config.toml
dataset = "photos of plants, animals and fungi (iNaturalist)"
train_examples = 155796
cutout = 0.25
norm = "layernorm_no_bias"
init = "torch_default"
learning_rate = 0.0014
precondition_frequency = 32
warmup_steps = 2000
Rows from block 3 of a small image classifier, named by matrix and row number. Rows with one number belong to one neuron. Each number is 128 + 32 x the weight over its row's rms, rounded and kept within 0 to 255. All counts start at 0. Numbers have three digits each.
Before each neuron's rows are labels from the 100 images, of 14976, where the neuron reaches its highest value: "patch colour" is the nearest of a few named colours to the mean colour under the peak. Only what is clearly more common there than usual is listed. The data: photos of plants, animals and fungi (iNaturalist). In brackets: how many of the 100.
# fc1: MLP up (model.blocks.3.mlp.fc1.weight, 768x128), inputs 0-127
# fc2: MLP down (model.blocks.3.mlp.fc2.weight, 128x768, transposed), outputs 0-127

patch colour: pink (34)
fc1.487:133139152136092106170095138033078215146067107099120153172123154094139125123157118178121046175139141101086119093081065151152098130151087160149117079134118132120120111082107125057161182142175078153137131138128133164136139137103142124135182090072142125143129151120111153117152152194146103149156217090171118138124100158134118089152130157130116157115180120103094071113137130149104108102110
fc2.487:159092152148146067124133149090051126128119136194134160114151122044118068086182122125131140127148161184153117080152149155138132119133070106107168126115168141148159152132161113107124068142119118094158092130063108110154097153150109132124089143143108096137075077122149146144086139020089127172122129159095165132106187116116116164124173120162079117147150173138096081167065162112172143109136

patch colour: cyan (32)
fc1.159:098110113175137141124097113128134146159153152155136113092138141123147146082087092113131143114120142098180182200120115145113120142107203108070213148079149137116137102109144107119140118095198115196150070149106142072142105129216138121116112167163081184135099155087091092168139090130155187071118174082136096170071091148144176118151106133081143131120092122121117121133156125135092101185144
fc2.159:145065146220153093139092118158132129142109123138168125077148079138059148072044115092096125125155145102115111137103099152128153073177146142093163165090172141120072151074135131117110113160120135177109090193127118101178086132171163139119116096147123137105160152087162129123113072110168131134147087141147103115108191068071117137120167122100141081153140124156140137175138151154098073121067

patch colour: grey (78)
fc1.63:081177146153200174141178107124088154113177089173120148124103122142156136085146131117143066120186106090160166119120162169116231105086072141104143152135138107090179124087160144095147085099126080145103140144086133160121122124138103087188118082130150083191119077141118111097150151149128112083199133162134104146088108180119134165154110115129089116101113121096077131137126141118050136103154
fc2.63:132061140141105126152123129143115119149146147068071126135101124181091071152181188156135092135140109054106112147152120143175109115122102060097101100124097182127135146198087137145065137115057085137165136091159141156115149117173133104084122191175126113105160141086115126112136073125099092135125130092155054143102056120111103104182145127084120164132094167147131106163163118151128087140078

patch colour: orange (60); yellow (31)
fc1.40:092063122110097168098180130136131181066119125092149161206147126071160119097163128146134117192164091142154162131108108106102132122064109098165184173120088116120152150128187136140086156092162095158181114105117174170153198148173160119121110134138144155172182114105145127147139095143087158119101098091086120158161128106092116132083125103046148092127174148111121122103128080148080098094153
fc2.40:105078173140145125111148124123073116122150116138141116129126154170120108110173140130114105119110080107149155162100100104156212088076155088184153159105112144151164149155081140061106166113137066065125157129168090204085131139143122139104111159161120190108097118131017142170116127115149128101154148093124197102143129136179145117086079122110164122190143096141111122160105113060151125142156

patch colour: white (47)
fc1.559:082175100101117110099139047114127100120107123126174089194154097144135122082129157120167144135146143151094159094191092105103059140107185159138114143139086160065133078110187137061083140085136122106120138110151141141186105146123103120164154098132118091130142100067185116093125097207127124095071160127138081126125130123107162103085128186112108116153192113122157160178121110127134182167148
fc2.559:160083132179152155171061149080136096096186134142149064099117085128185081160073148130115183152103115126164112153137118123114129128132165169180165100136114072203108103136088099140150131136124121118076110146110141108185124155145108187075131109131153125077178171140175109116094158109078113150139167138104215109142086143043108109161100159111114145143120132148150098141122143170169119090155

patch colour: white (50)
fc1.187:181148126127163109150138187112111055076154119142149115170123109142201161131192136133153150166103141078113108156145168085145117112144125142120082183079107163078170116164153142113161164144186171133124157040129147124122100168114155108092121110139048098073143106107145119126071114139104164176133097103117099117127087151126110163111175121131149140126184165218128129123166195126135105133114
fc2.187:118163111105130136059136180126145164169103140123146088091146150185144098143042169143126143074148112093134174076188182076135182155167162131173069167161106109081102169101078100151138125098073146137174108145138119128097119094084133090149133126131161174161076105121112162135106132100114148107122086125108103094167130140168098136136088112118063152186093099173129095088100154129178102101139

patch colour: brown (52); black (42)
fc1.625:075112158110184159126148153125129140098124091144075135105140147145103224111145116153139108103084120118100135115088071112135109162130138123050137129144113108085150161161113146107140022183141185150142127150119169160143127201132172112132110187082103071149210119117141129130115141121090137121135099101132183148140133085085160130181112092107143081165100105126101093105102118072160101180143
fc2.625:161110197176123141073106150062115168099114160174184179129115172147139127114089163161141103145068096156150151131056176118122166152133077079132136080109172197133086103133171169171136141078119115191113120181067171136109160124106110121147090157082148186169172119101174116137125122113133143074128077132191129098145101099150162111126117133112158085103136131142098109125113086109125113108144

patch colour: grey (78)
fc1.78:155072142114134089137068165113110143116150092137136133069108140154169119097150132173171096130132174096151186067145127136166119187126136126121128095170133123129184117166183110107120070100184161159108115158121094065089115089125174117140145109132126134120075125150090167184070072147123177108113114140113093143109151143177133099117172147124095174140121199055173142100121080148185093081130
fc2.78:118092172126112122188170125120101082155113150140031138120138084158087167120145110110142180155196079102088088115103113141121136177108146145087133114072076145155120125172165110147170175132209161171146124102111113112132091131147181123099173134138126172186138130137113133115133135133117150124158178158089130093142143150137173134091110180185075157139101115122162101055115183071103149083149

patch colour: black (25)
fc1.445:152128198137156196100122150090075092122107124112121208112134133163108137126083163093128160141137092141129102088113139154120118112170164121038193136123166157128139069112165127111108093105178108165173136130143088072123126168121064111098095124102148192166139113046093097140188119117158113115136120171083176076149152136120161091149120102181142138104095111143063148135103091136122156125106
fc2.445:180127098162143128078094129126206168129121112161146127099097109103101163167112134201101182146112112165104119105116103143043110131174097131122116128165105134166110145125105154109137136104122035111153068097147174060191086128145120140138188095131155164100146132102122165117181136111150128106086149164108135145152153085159173100113116156131109173160109075107132169086117098116179212150150

patch colour: pink (33)
fc1.746:188129123155121119109148130099136160128162163085148105093130097110169150029098075194113157118104123141127135133166126171165115080189149111133183136053102141129117110122133139157147125131156101171078134197133106097137134121168181150075116087184112149059124190135118065170116099091137171137139151147106120191110121157072098054125117128093161109158140121123077141152109116125101142167118
fc2.746:103124075164130119118156167134194137129104184139128181117140164091098181155135154129111194171144130096152104145104147154170144046103165166168126178128092117136105132100135133173134093141113197131108183135131136143174084132142146125118183127174118130137126154138110073086091099065155121132130160165099141197139096144142211129121186084143135116198122109113154103168112161107156078177161

patch colour: pink (29)
fc1.238:122112069201153063139082089165133112177153126119081161119135146125104116133151125113103097152086128128172128047172116096162092087130130167127118163086115121121107141104150130072100126126111156143059094130164138137075170112099121207146104082137188134094108177137141117136109157148139087154112144159156143118090075193084098095063141056168120131159083123144119166080165100098111147129143
fc2.238:112050120165063109129153117109152105118103077111140105111136197120104105129133097058117069195132116109111077130112131142157105114173153142109100148093116039161044130129134118143168171160177103114111140095153170090133113144159137147135140108135118134110122111103129163061137149109150091175066061127070143155137146152106096114119099177161154135123151117197093171151156162073161098145140

patch colour: black (30)
fc1.610:143141140095165160066106138069158172171155125117094143069139145101108095109115102199143124130169113159153125127136152129163120150112107166152119161135158150121077119184146113169145081145110115112160153114140168147150200162103196188117119119129049087162126144128090108140121144229119101095154132066115077173107063103129095113116103132100095127118124133145166154103128156095119084043142
fc2.610:139196116138159188124116081217138080128110144146149181164118127112100125121138165128150124086128119091107134119071152115128139108138173209151177099101128147167145223139151092146116141085129162107108120151087124121151147094176104142112174163145173085134123141142101175142109139146099159095120169108136130052132185084086147093098108166108191090135184141106172136095123161142132158063121

patch colour: black (33)
fc1.523:111153115127134091104086143133140185144084066126086146139186166131125146149211131131139151121098089143086105107123188104111096185107134130140147172131133148124192200203093131132136078118121161143136143133120152113158105099111163160120142146088082077153152103150109177122136155203138127174114169150146211166202093124116103132123119084146144081087125189122137117090077132101117151107171
fc2.523:190149190116083153080098119099065057124158114109101125125140117159148094097102156108112186124187091115141145119087187160088119098174110147132092141190120134187115149130121135089105138162072125180135136140157133153131116165128126152138130132160115144152146157178118130186104106116055110106128132149152158023139158097093163153141129120173116144162223110157062139119125125165131125144154

patch colour: yellow (33)
fc1.124:157093126169119128133118111130095146021202139096139139152140129123217159144124181106109176141091118144112141104111145118096106155160140118164106117114093143115226139118170122164203161099114117164111129091132128157107171175166122100128146104104181163120141131148066162098159138147072121134151096122116148117111104135154135146069152095132111078093057139115178101108069167166077160125120
fc2.124:178110113141117138123079138119130113079087095104191087137163082182105087109171162111208125003137138148101140127152174103162114061079116054137143129148101125124109138107132136138154151111136169153125157117137109151123143110173126084151137141111137154140125169117172084155141162167074110131109209091120103092072166123143107167091106078135101127130115113086158169096181117154136162122147

patch colour: pink (28)
fc1.193:156126076073149158186062111138147119131150213134108103095131179097129136190171126151148141096126143142120157109168135144163127190112101113117086146127124141113144127148130098160167163071139064098119124106124162109080138096137140142128081124114127167105137104099119134070124106139159048095139143144038093082088078098153107062116100132098147151071116113155115200115130125133123144195079
fc2.193:198146179107082157123129137110152093122107198126122155143139087176215119145084095073143112130213096145149162118070153103141113154148141096101117136116169147070127165167162134164136144116151085112156128128149151110110097105164138069135166126163102162136139155147126098072150159159119150151114108124121138120137064129164120149152089079144126191099072082057108120133117221103151100148119

patch colour: pink (26)
fc1.105:149133117140080122137161163077109143088179121109141124123137126156095165126135206161182174112153162140071140039210128087084198130151104117167140112156112139073075144115158149089163082162188157144091093137099123116112148160140176104136109126122113121138152149156120197074119120112147128157092111133174113117158163072073088074106112164098075155142108147133146157127151144137158101144173
fc2.105:109147118185048108122145165132094137154112161116150114105111108129134143094112140084113106189178143083158109191122123129139113086113135104092104135071161098120122077091191082170099169152101194127113081139120106135176206123124128061129156108147115129131134085123153079160049131069151173162164101165090129114084115074104145150169121143155107169150124123113050145151098149109121114097104

patch colour: white (68)
fc1.438:124176108173092131066169111109097132165082123140166108134135096139161116103153196108121132115102165133113185098132124094121135102201104072134079122088090134182136186084077106115133086122093127136085097113118209112133146159122155186175081125146124119111178144140163103141105204130197149136056135133163114171093096148158076186130129107135139120085127113125138174115134147172126155080118
fc2.438:159159098122112068134149105115088148137139073109104149121155118118092107141173109186127092128090097126150107065103128181095092149118161076139080145139130072145138119090082103113152158134102132186176117155132111133193125147092083120141188077085119127115130160056088107130126142183125120129176046172110153203090090165160134137133185192144131088154167159130160170126117125131127151098164

patch colour: pink (68)
fc1.200:153124140186137073099117085111111114118130087045117114154115157118139175076081182085143103125095173119157102151159124136108160110158120108154140053130124140080177072125138158070056120107115114142105124105138091157116178167089166107135130104166156105141162105157133180105118124123098165127165142102138147175080135091106175189119153146073183152167179119167165142130137138189132186160099
fc2.200:126137140133160153063150104155111082152167091083149145136116149160161146137056143156107067152141146096129137119152100119118111142150159172061105122097156112096087156099136126163213167138129129104095100063135138137054160161104111132102073144092142127142144184147097086145106200137175058108106190074109117137142116156147155106112141168142114112103108102170115132155163139142113195206105

patch colour: white (32); pink (31)
fc1.205:119153140096128184134143139159140159114136116167174126180146076198122102096168057091138171136131155122085085107147100095137119139122139144049109136151183095143156121140143129112079083017129154125116139070206129161150145165080088089085093095161105151134097071117158130127113164091138119126133141139098129118153115128164174101115107164094064154197092114147140116116122100138168134168146
fc2.205:167185144164134137200164102152199113106110179140119108061128123144092095106117144169060129152130129095117159073083116145075105121129133150100136047162080117158139115118143071126153139073128165200123076099112169125111152187069111086123165115155094112166099144135100116072152098082099150120156089091119132075142100149132087142131116133100066111094127143149102140170140097104119155104087

patch colour: green (36)
fc1.50:119167150151135090091111130120113100151073009147092096128121113110124122109130175102100127111098120132211129181177085142094195104139101050152153067154172093154108109100111166156066103127117138100128134095153173125135135176132097071127140141141140096105113082129109106120128181146145111144135152142166133117109104157118103157121121201093163089158133097153143096128196159127136179069097
fc2.50:110131156097157098124118147134131102083135117096185174164155137164132142161190124109121135157118098117145106048161047113120174180064135128093098170161144096095134153086082101128178087092135138214116126069140143142131045168085163148126127137060137133174170189155127146126140099117132122147123148128087123112189104091137112139122149120118096144174097140109179133191144117134153145185112

patch colour: white (30)
fc1.203:165089148182153104090140061104098089089157067141112099112148175177177157129156109115153191108087173146155135132120094111144135125134122099114124143159162143088110153128111118078142085161188156148134099085091158149125127099207095142128132176117121061078100122148154125175168221151116109109159180111125179114131170094126089134076163137124152142120094082115141133064128143146131157168074
fc2.203:119119095103078160180162103104169114165094130083108097176122121152112154136123143117078049177150134199134064117197098038150139125153132058146121142116118129125129036107137142145185141164182132103109104123129124168108115124129156103095109121125149088124140107122170163184095175161106126073150148132156173138165082079120120085109121100145136140141153125166088093098149106126081117103184

patch colour: white (27)
fc1.353:105183087122159147156070089121149143134143100102167145069125116187132128184138137130097135134087167109094087164162108136133132137117049149107091092150046139114150187106139124153080097093129107110063135098092149091086173122204093089160130091181108122134135142141136126127139152159094076165138102112173110108177125130125179162085085152056098089134146126137081093087101088109126135091110
fc2.353:143103071149143118107128122077157095180114131080121105181103162146120139111113089054136142154179124095064152137165131146095105145158155163123070097123176144153164116070115121075122118085107116147136168157146072078158131137129069176158182071141109140073198119110136092059139135143092138134140117128133092085103135169152082091092157126110088097105098081090114113192096097139100137090104

patch colour: cyan (40)
fc1.737:166132206117078142108126075172186104179156137085127164062157116111123135142098100109090090096163132156155116147132084091129173097084177129194140143128145126096153156086071104111174080109153114175129139112066109127167136131163138216084072098123112167146065171190102100119127104105152125120146148131144088177132081149091110148153132098103140138146088146139098152192137152134140128161138
fc2.737:082177162159207155082124136114131112145144135144146164108120169156165141143124094092103231140116111094139114107152158173150114132104157125166099083138123155141063066113124106148100147129089139138102107091092114149174078154130157080058131129183125178126088136089105179103130090165148122140126160117121078121097093095107191101112111101121167036169085148146146090146119128133152160186107

patch colour: pink (34); white (33)
fc1.630:187099104156108089099122101094112117022120108169144094132115140150116100113121156164123121116096110161159124134137134153141129150117197062128078157091083174154090092124108120089169165098098131164065070171109127074158102126173143126181111080110150155132150134097146135164136128107115087082159112069136084154068117200054115122123110144121111138128137120153183188109136182130139172130116
fc2.630:061085117136131115113158116109130157175146138124150141129098095171119143073146118103133134074123106159137173126148097130166085124166125109085114168123157136164197078139136157128135188113176101105073117134118094060159077144139126124202115135106170086123178156097076102147177175159147098124112088193120179129216114152151148151110090105110072117127140118201133110140185128089109132079116

patch colour: brown (55)
fc1.231:092165091131123127129157118080169116231148026183132147169138126116112143154143081153093099171151112118164115120128115117174127107078084151103111152119127138063152131119141125119122102125112153113112203155131147073135188137166095116143124146136108125038116111157111125115147114157152137174121145169134163121136144200173089135174114117126122089139169115082091088078158092173081084119180
fc2.231:114100126117121128160108178110058173088112158089115099089087124104160068132142145112161173083109122122118159064130111157207159140130147108172146123164168151143138109104183147130129197099170170154102062131108073144144159123061134132086151185122108117130147125115150131161155131103096109153206146121146107070134156143149119168061113117158100132152100065206158099102090126154140108088123

patch colour: yellow (42)
fc1.365:102124118163100179123129066103122142073130116151137134194147183099167106143118156097137138180126117106160092164100148148169096096127109172188112163171155087183179149123142142146125145113116106205107164122161179167073189120166168111140109174090166151146112179134135136145098130107086103104129133130076077063120118161063113153103151116102109133103074062134070127129107067144128137139166
fc2.365:230089088105142100147134179120153115125114164135073051101142116148165086122076194130189107192122166126156108117150130123135130118127121087087147092109101117213124143142136099139086129109113135121158126115157070126152150135133120149139131129147156100069129161101141117101099095113129106067174128095087177086119151137117151092068091062114176168152090114079114163162149185129113086161140

patch colour: white (45); pink (36)
fc1.9:207163137126135098125187121141172111131124150109103119032172144110097136108110130100123179146165064112131153130129109116138125051089157115099115094139132140082134162094121097138092095110146088156153105168065159100156126194154116113093181073105152138126123137128142075131083101215079166145112147123091130148159121109155104069136141125081123164142112107144097177118191062123142102169150
fc2.9:159128136157141131119112155123200094087118090135101172134076135165106147130114132113127189129122061100111108130075124065118172162124144117215086106148135142111142070135079146081087117092149088152103113176116111137116133109121142092091126157129087173137079149146173165162119127175169153153131182089093162166159093096192148074167132114160145155077074113139168117159177079076118123102100

patch colour: yellow (31); orange (29)
fc1.674:100125098102192213134118156154156127090132129190117103199139130160151143114102100132162139077104149175138103088194145137159105148125119133142086114176062152146214114103195116112127142148200154168134078119152088177126126119105076087132119121117052113152124108171192172169078089104089136147131131156123096109127135132174133119103104096097114155089093106100120146174162107147124130112146
fc2.674:111174145106168178223118133095090085082096125175151154109129140114126096115097120079096032102119094150088146110159096162123167143097146109127095170136158136129107118087130086130153138107107156142148097103088105167164100139164170116210110117147102110186172127180158055139085068109160137158177136090151126150107162085083136119148147069091086122146136141146094149128164092142157134146122

patch colour: grey (84)
fc1.27:144167128112159133041198134046111123154120113153113111128093176135144080157128178161164063139115136149122149124151168112137218150088149096127113125166146154098142148116120155107144164092150097155117143134109198124100127125158150195124015114111121086116159130153135132167130184154107114095163086083089128139110079109101110145120149092106161182147119074108086089142132119117181142145122
fc2.27:108146083167159108107131116138159087181157145182188150138132188111061149168110114147084148080083086154140052120135157128101189133111129155085095183084127152105128172112126135156119158112087184151153199161144205162118178158115157139105074087155134150185178116121126121131123107116138117131083150081122076178140139085130116142124157070109075135089080106104111118113129165147120125104133

patch colour: black (36)
fc1.260:090098155128138119104099137209094165178112145094162146145160104119098093129092104130145116118149101157151141137117076190214136135091086109147110115092123106124071130112091071053138097188148139134151106057117106151125157158125076086153115103118156117094136132156190166113155128180087103042109127150110140089097180125140125127071171131102145137139141100118196185120134094091102160140137
fc2.260:135099080163141120129107166134077032125134146103113204135111119082123150113065078088104090100148132178141103092135131140114100168174115163100099136123117141114104118109114099123156080155131144147145132144150151047119161112137128152145096133194151165101132071140158113139184132091152104131160144107077132105123169117173155102076153183144179169206089140144150083074125148093054148136101

patch colour: orange (25)
fc1.93:119091097168069091079117110133144112170133084079041179202123142162132111126103071104110111154124127221122174090134130161136135091129119180101109140125115091124137118068099139115167086175115159134154108108100131203108188158174141131157147134127154133069076109109137153136196136169130141101120153121088166124132097141112077147086099101112103124119097107116097162139105091104172175132078
fc2.93:086167153124120114137107147139098108196082168151144134120131134112114053076104119113152114179144157126138151151127131159139073155119159117137149191123136127169108126155194118185119121093154139065064154176131072051127199122122112071147109194131094131115085139163120128136157201119112157113149121143147093089109130071129081154139116174075145143143100157073167110100128154186078148116139

patch colour: yellow (46); orange (45)
fc1.97:135121087113103191104154126121179123154134152174148074176136151124105056156144149113079118150134122093132148100178166165152163114073100098110174147103084113167125208083138138140067113090155089120194071125101141130119189141144139140159091109151158108125137123090119138119125112112079216095163146073154146139084140106121095149145157158062089100136118138138148151160053116100129137131188
fc2.97:122163206129143124144117090191128096161080108119142204115131159143105118146080042158144101045102137132106190138143107129085133145136219162126151128112135123108163137086111084113098123121098103115150142132140135084116068094114113184117143093137128123154118108075088148150120133200175129113134217160141121121141113107166097124157170138152082142120097127172078125081094159118159156093096

patch colour: orange (27)
fc1.416:135102141130121176099122135156128180080153104095106139077148094108129112126123115108096109101155090188082169129120195127160111167090053157116156166115120088148135135150147118130095128127176109157145185177156109154217163121129180114101186144130105116155108110065136113157106124115164173145160159116076118105115155141129129108152100121100055083165058121104069112077131161087104205134103
fc2.416:128167220159105090099097144142133101150127119119107086106113148129121134168134138131161160099161115145141101169165097057113131182063146093139168113177077127123135121106156117112162137103181187125103153119128131072084127128084150095184143135091084069146112119170152194094125151074087087168144123109100066182132101094164138137150127141137156055163104136168054146158115135141135122078098

patch colour: orange (31)
fc1.268:111095099122106132125131158140179147149091106198076097161164132095168111097069153107124162130143130096132097082140093112183091162080180120098147120155128090161151126125128153101182119138159106109149130150161125117115174126153163094146140118084103066160158087154126164165108150103134181092141126067125156080143130129123085162069133155089125136214147132167144066137201059126174078163160
fc2.268:122132140088105099113088148137097147115147089105140042106132096095099047164109131085116127143104131128102152099135122123115137147211115145126148202134190099170159142143150103121165169108171092099101118073130117118102085136122135097119185152058118117084154123176087138166139140163083154150143062183058137130077189131100131156078138153188134095126099126083173146163141116144130164152146

patch colour: orange (28)
fc1.214:103124072136151129154122146137139131121143155091079152160127135097100121122126137104080177082167133142131149140166118141180162117050071082157161146104120112114196129079192173145106114151163072130076157130152168129192247181146139150095124088108141130136185151128091125102115114167167134115150133133151176121113038145121108121139129116120080145091133156101148112099093089081144083131147
fc2.214:105094110163117183079134096131185168143137071154136079141158085123139122193126121166146106165177099137091108146140134135125142161149101138112178115119096160133171127137124137153170091140079186111155081139132107116130116120121143155149093124137148104150126031090129175099193047117128206095089164080174160181078109162151129143161118193170086064135136096158144147118138135137126112148154

patch colour: pink (27)
fc1.716:149147092125150102133139128128091189115099089149168107101099159138125098126173176139138133115109110147191117140133088143144118160090070114207140133086103153159109129171114120081180136146130104157122157142118143193140145151131115115171127096147112169145120076109180050171124188117170161126144202143194084050102116169167125131120095149137127135136208130089101104189105101078172136109137
fc2.716:165093138182121122185157105106137191118127157148102132110140188164197098075152126093132145170102110176137167148093107161133119106163149116068121092144081158097073148135100129052081053079128063102141124159060084165164116102063126119157132117187145162141118107115130126143201099104149171156128119147137139162110085098137139164111125093140126102092143125129187079136115144129170141105117

patch colour: white (31); pink (29)
fc1.356:108119127115131114160119114126160147158072144148111105148138161156122154092154130138130106093129170121088080072107129099171119114113097120143105102128052074108084195099124181099114068124155150131053144093115182168112183124105125158130115139126171153157151130089142190222105091151104086084081159140099127172147108147176101092090129130082136121082102156156067125116185121140129145172191
fc2.356:096068149169126162185142233061095127115137151202111120108115117129112139098141167162086174189117124200175144142116161160145104160125089148135162122130153129105152109098122120092122136131110144102120103114081147209155165114179152086141088136130129099143065114103106148141170164116152090079120103128139134061110093191114141149091162123113117200173146185160112144127141129166115125147137

patch colour: green (37)
fc1.266:092141150105144135064119133093052111190136149176174091109106145105120126143178160126136106027159168128138136121137105175154131100105129069141191128157105114131158156041115126129174134128153157116091099131116128123090134134095098171108134141115126070161108116104124115075146106114185153148075171087085182200061102103100148131124133122139134129177136100091089102171092114156145119077104
fc2.266:062143141153038113137150165161051126124162123117146119111138134114125154159139168117105103124103142133132147098120140161101111163186167084190160116132109109153106080097214140118125127085154140178098138122158159154086119188085197112117117096129130094144119123185129090135121108107123097139130127141160079098152119104146167170099189079197093190149101093156136180131181073133157131081118

patch colour: black (26)
fc1.473:097111188152106119099136173132105122153149086172103101154162082114137109127150083120039121185159108142093178140066140120211087099117149119134146167108107134161123114136110130088114123082195111139185122141090148159113079158114103080138100119129178141123115126135106171151176081100055192100189132152190179132140134143138127130119113164136109169146088136168103160073078120127107138181116
fc2.473:159161085099081084157088105147143184193109098057030125141095103126130144151159092130148174130137155123072127102140102155105169067166158093111100124182160115132126133172133141084131131143155165135166092143119139133063152125128073132084087116173124078148103150145195079112135104146160146113128157181083085128085122130166144056061127138132091116090119135130140121068116146136125126095141

patch colour: grey (75)
fc1.44:131183111104174154121135168132168085166161157116144139108090128155184128180139084128101089112202158098124087119119176096125108145162163159153128087094167139101146180158154172124166168140150155117130182162119087131179111146128062165141147099053092130122092086138105059148122103070114124109118167066169189110138112183114104104104152137104153115188132170129093140104160101065137149134129
fc2.44:123143139196111160058144115145143105124115074084103096135157119141162134087199118176151120158141115156125162135145112132120118112141111090108097182204108090097116089172120067106084081134170045076153152144153109110140127131179073155175084125081125127105190148121177163099123134121157153186141122185108132096101156142175189127121116115132150131130118182076104143149153170154151113075116

patch colour: black (98)
fc1.271:155119141105129149103102162122058165157155161144122128157116144139111093088131103163136131149173145165167158067142124130136131115140085069073101078117148163127100149161147160116114085114130104115186217136159160084084131154113041097066163105136156068118136143128133131160154079133121133136140129137104105095143077159098198117112100141064159126103095076149096143151082137177138218108122
fc2.271:154086130096116091154155159121162126143140124048130136141161071154162103136126125155114131170156204118176120131159173093162138145109141113106126141182119133087142160201038106159114152143103132152145137146160117216122119156131087164150130147131106170097135155214088095129150137140079109135064105110077154116188040073082149093131147130159102168120141094119102122130136133149096105112143