{
  "image_size": 64,
  "horizontal_flip": false,
  "mlp_ratio": 6,
  "qk_norm": false,
  "inner_norm": false,
  "init": "torch_default",
  "residual_init": "zero_last",
  "optimizer": "soap",
  "precondition_frequency": 32,
  "one_sided": false,
  "adamw_lr_other_params": 0.0025,
  "epochs": 16.4,
  "lr_schedule": "cosine"
}
Rows from block 3, named by matrix and row number. Rows with one number belong to one attention dimension. Each number is 200 + 20 x the weight over its row's rms, rounded and kept within 0 to 999. All counts start at 0. After the name is the row's rms in percent of the matrix's.
# q: window attention query, key and value (stacked) (model.blocks.3.attn.qkv.weight, 384x128, the q third), inputs 0-127
# k: window attention query, key and value (stacked) (model.blocks.3.attn.qkv.weight, 384x128, the k third), inputs 0-127
q.115,104,202,203,199,220,197,192,189,179,165,205,173,216,192,191,204,243,205,204,233,214,179,194,213,213,228,224,230,249,179,188,185,208,198,200,223,193,176,195,200,223,187,175,182,226,174,183,209,197,171,226,221,199,205,206,179,186,215,196,180,196,182,194,188,207,159,216,184,186,219,230,222,159,216,204,183,209,204,163,200,211,186,218,189,225,195,197,193,202,212,225,203,222,216,197,192,170,200,178,175,193,238,208,169,217,209,207,204,221,224,214,245,218,216,174,172,209,216,233,224,177,211,225,176,241,213,216,170,240
k.115,106,183,152,219,229,185,166,211,182,200,211,184,204,179,214,174,201,211,202,177,218,202,183,230,185,208,178,210,201,162,207,221,164,213,189,202,194,202,214,214,201,218,179,182,210,171,208,200,221,199,218,224,209,233,169,188,181,196,164,171,184,175,193,207,215,183,223,169,215,185,192,203,226,211,176,197,251,212,196,222,169,221,200,188,190,200,195,163,190,204,230,207,192,182,219,198,192,180,199,196,204,196,203,191,202,249,168,217,182,242,194,235,224,180,191,238,197,167,220,192,214,197,233,219,232,206,205,176,178
q.116,110,201,176,174,166,208,204,123,173,157,170,229,204,201,177,207,220,194,195,192,184,183,215,185,209,165,204,223,192,206,188,170,200,207,204,203,194,200,250,245,180,199,190,209,186,196,186,215,225,225,191,213,191,202,226,199,201,191,201,169,194,160,190,195,217,222,178,177,205,202,177,222,172,168,208,225,211,203,186,211,175,187,242,209,194,206,179,169,191,195,187,216,223,212,235,178,211,198,170,212,196,177,190,208,224,234,205,176,172,227,183,189,233,185,209,198,206,186,235,204,197,204,182,195,190,207,206,195,196
k.116,105,180,176,197,216,201,218,166,144,208,169,212,187,198,164,214,223,217,227,197,192,179,193,205,195,158,198,193,198,209,176,191,204,170,238,179,202,152,189,233,189,172,196,225,201,184,224,214,179,207,213,201,182,166,213,193,188,236,184,161,219,190,162,213,208,225,217,206,180,200,187,233,201,174,220,202,224,183,225,225,218,204,220,194,212,222,213,197,196,165,206,175,195,193,222,192,179,222,199,230,239,198,199,190,172,199,216,210,194,206,187,215,172,176,231,196,229,201,193,190,192,228,201,186,177,223,181,193,179
q.117,101,212,213,201,162,196,209,192,217,184,196,187,214,203,203,201,225,211,188,230,176,206,142,244,207,248,190,189,197,185,219,220,166,176,190,191,214,169,213,178,208,235,204,235,193,237,225,200,191,198,193,163,219,176,184,199,216,225,179,208,222,215,210,201,202,228,199,189,213,239,192,205,211,210,163,219,198,209,207,167,215,197,195,183,217,193,200,183,223,209,174,200,190,207,179,183,242,211,182,189,218,207,221,180,238,170,198,199,185,216,190,200,188,179,186,231,223,223,188,206,177,183,185,207,229,192,159,182,164
k.117,105,176,191,210,186,165,198,207,235,188,209,202,199,175,204,192,196,224,195,213,235,188,199,211,230,222,211,154,220,169,209,230,192,192,194,186,198,169,191,190,185,226,169,184,180,232,218,166,207,184,160,233,200,199,194,223,215,206,222,215,208,211,189,184,227,185,188,176,209,203,183,212,192,217,169,209,178,166,184,218,248,204,167,190,202,187,199,201,210,243,143,192,183,222,177,204,161,197,181,196,222,220,186,169,201,205,194,205,205,200,157,175,196,228,199,228,212,216,217,216,176,189,184,201,211,196,201,204,174
q.118,100,242,215,241,186,197,216,183,208,204,175,216,188,244,175,180,169,163,180,202,181,196,201,222,199,227,209,229,190,190,203,209,171,208,253,187,183,200,204,230,216,208,190,209,214,206,195,188,218,214,192,219,212,211,242,206,175,179,240,193,181,169,226,188,220,188,224,161,223,182,184,209,198,220,212,219,168,213,210,205,246,208,201,189,179,189,222,218,197,194,188,211,160,208,189,212,192,218,194,189,195,148,191,214,234,221,225,197,229,187,215,190,204,193,175,196,232,204,209,188,209,194,203,193,225,181,188,231,193
k.118,095,176,169,203,184,190,225,199,176,182,189,212,164,232,204,190,171,213,225,177,186,163,179,203,180,223,191,223,155,188,210,213,195,187,215,216,179,188,201,235,213,183,201,176,173,174,211,235,173,206,186,160,219,202,212,204,166,183,255,237,179,181,207,209,214,192,215,200,214,172,189,228,165,197,225,216,199,213,205,214,233,174,193,174,199,196,178,203,220,202,198,196,170,202,177,179,165,202,218,202,208,212,202,225,209,221,220,209,210,183,252,189,197,179,184,201,214,186,193,203,225,227,187,202,219,214,189,228,210
q.119,113,215,224,188,178,177,185,204,196,199,193,207,177,208,210,198,202,171,258,182,177,197,176,210,216,230,227,188,200,213,221,210,158,175,180,215,224,189,196,226,213,205,237,197,201,204,225,234,183,214,222,185,203,211,181,170,227,202,217,238,224,218,204,227,195,229,218,189,208,215,220,157,191,194,195,205,198,202,182,197,225,209,190,187,160,166,172,189,149,222,199,224,190,191,166,205,211,242,237,191,196,204,214,196,195,169,223,210,203,215,185,215,195,204,194,177,216,225,178,212,208,170,226,228,182,209,199,191,218
k.119,114,199,196,206,208,211,191,186,217,165,205,191,168,227,199,209,168,176,260,182,187,205,188,189,183,210,198,194,195,192,234,201,209,187,176,214,265,198,241,196,242,231,235,194,186,221,240,173,192,207,183,214,221,203,189,210,206,220,228,235,192,226,200,215,191,190,225,177,204,172,241,211,178,229,214,190,187,193,185,197,213,189,197,190,180,184,156,195,184,213,183,196,188,208,193,180,169,215,192,192,196,212,233,219,204,199,225,187,198,219,165,193,221,238,193,208,224,209,181,186,213,185,208,226,176,198,209,194,212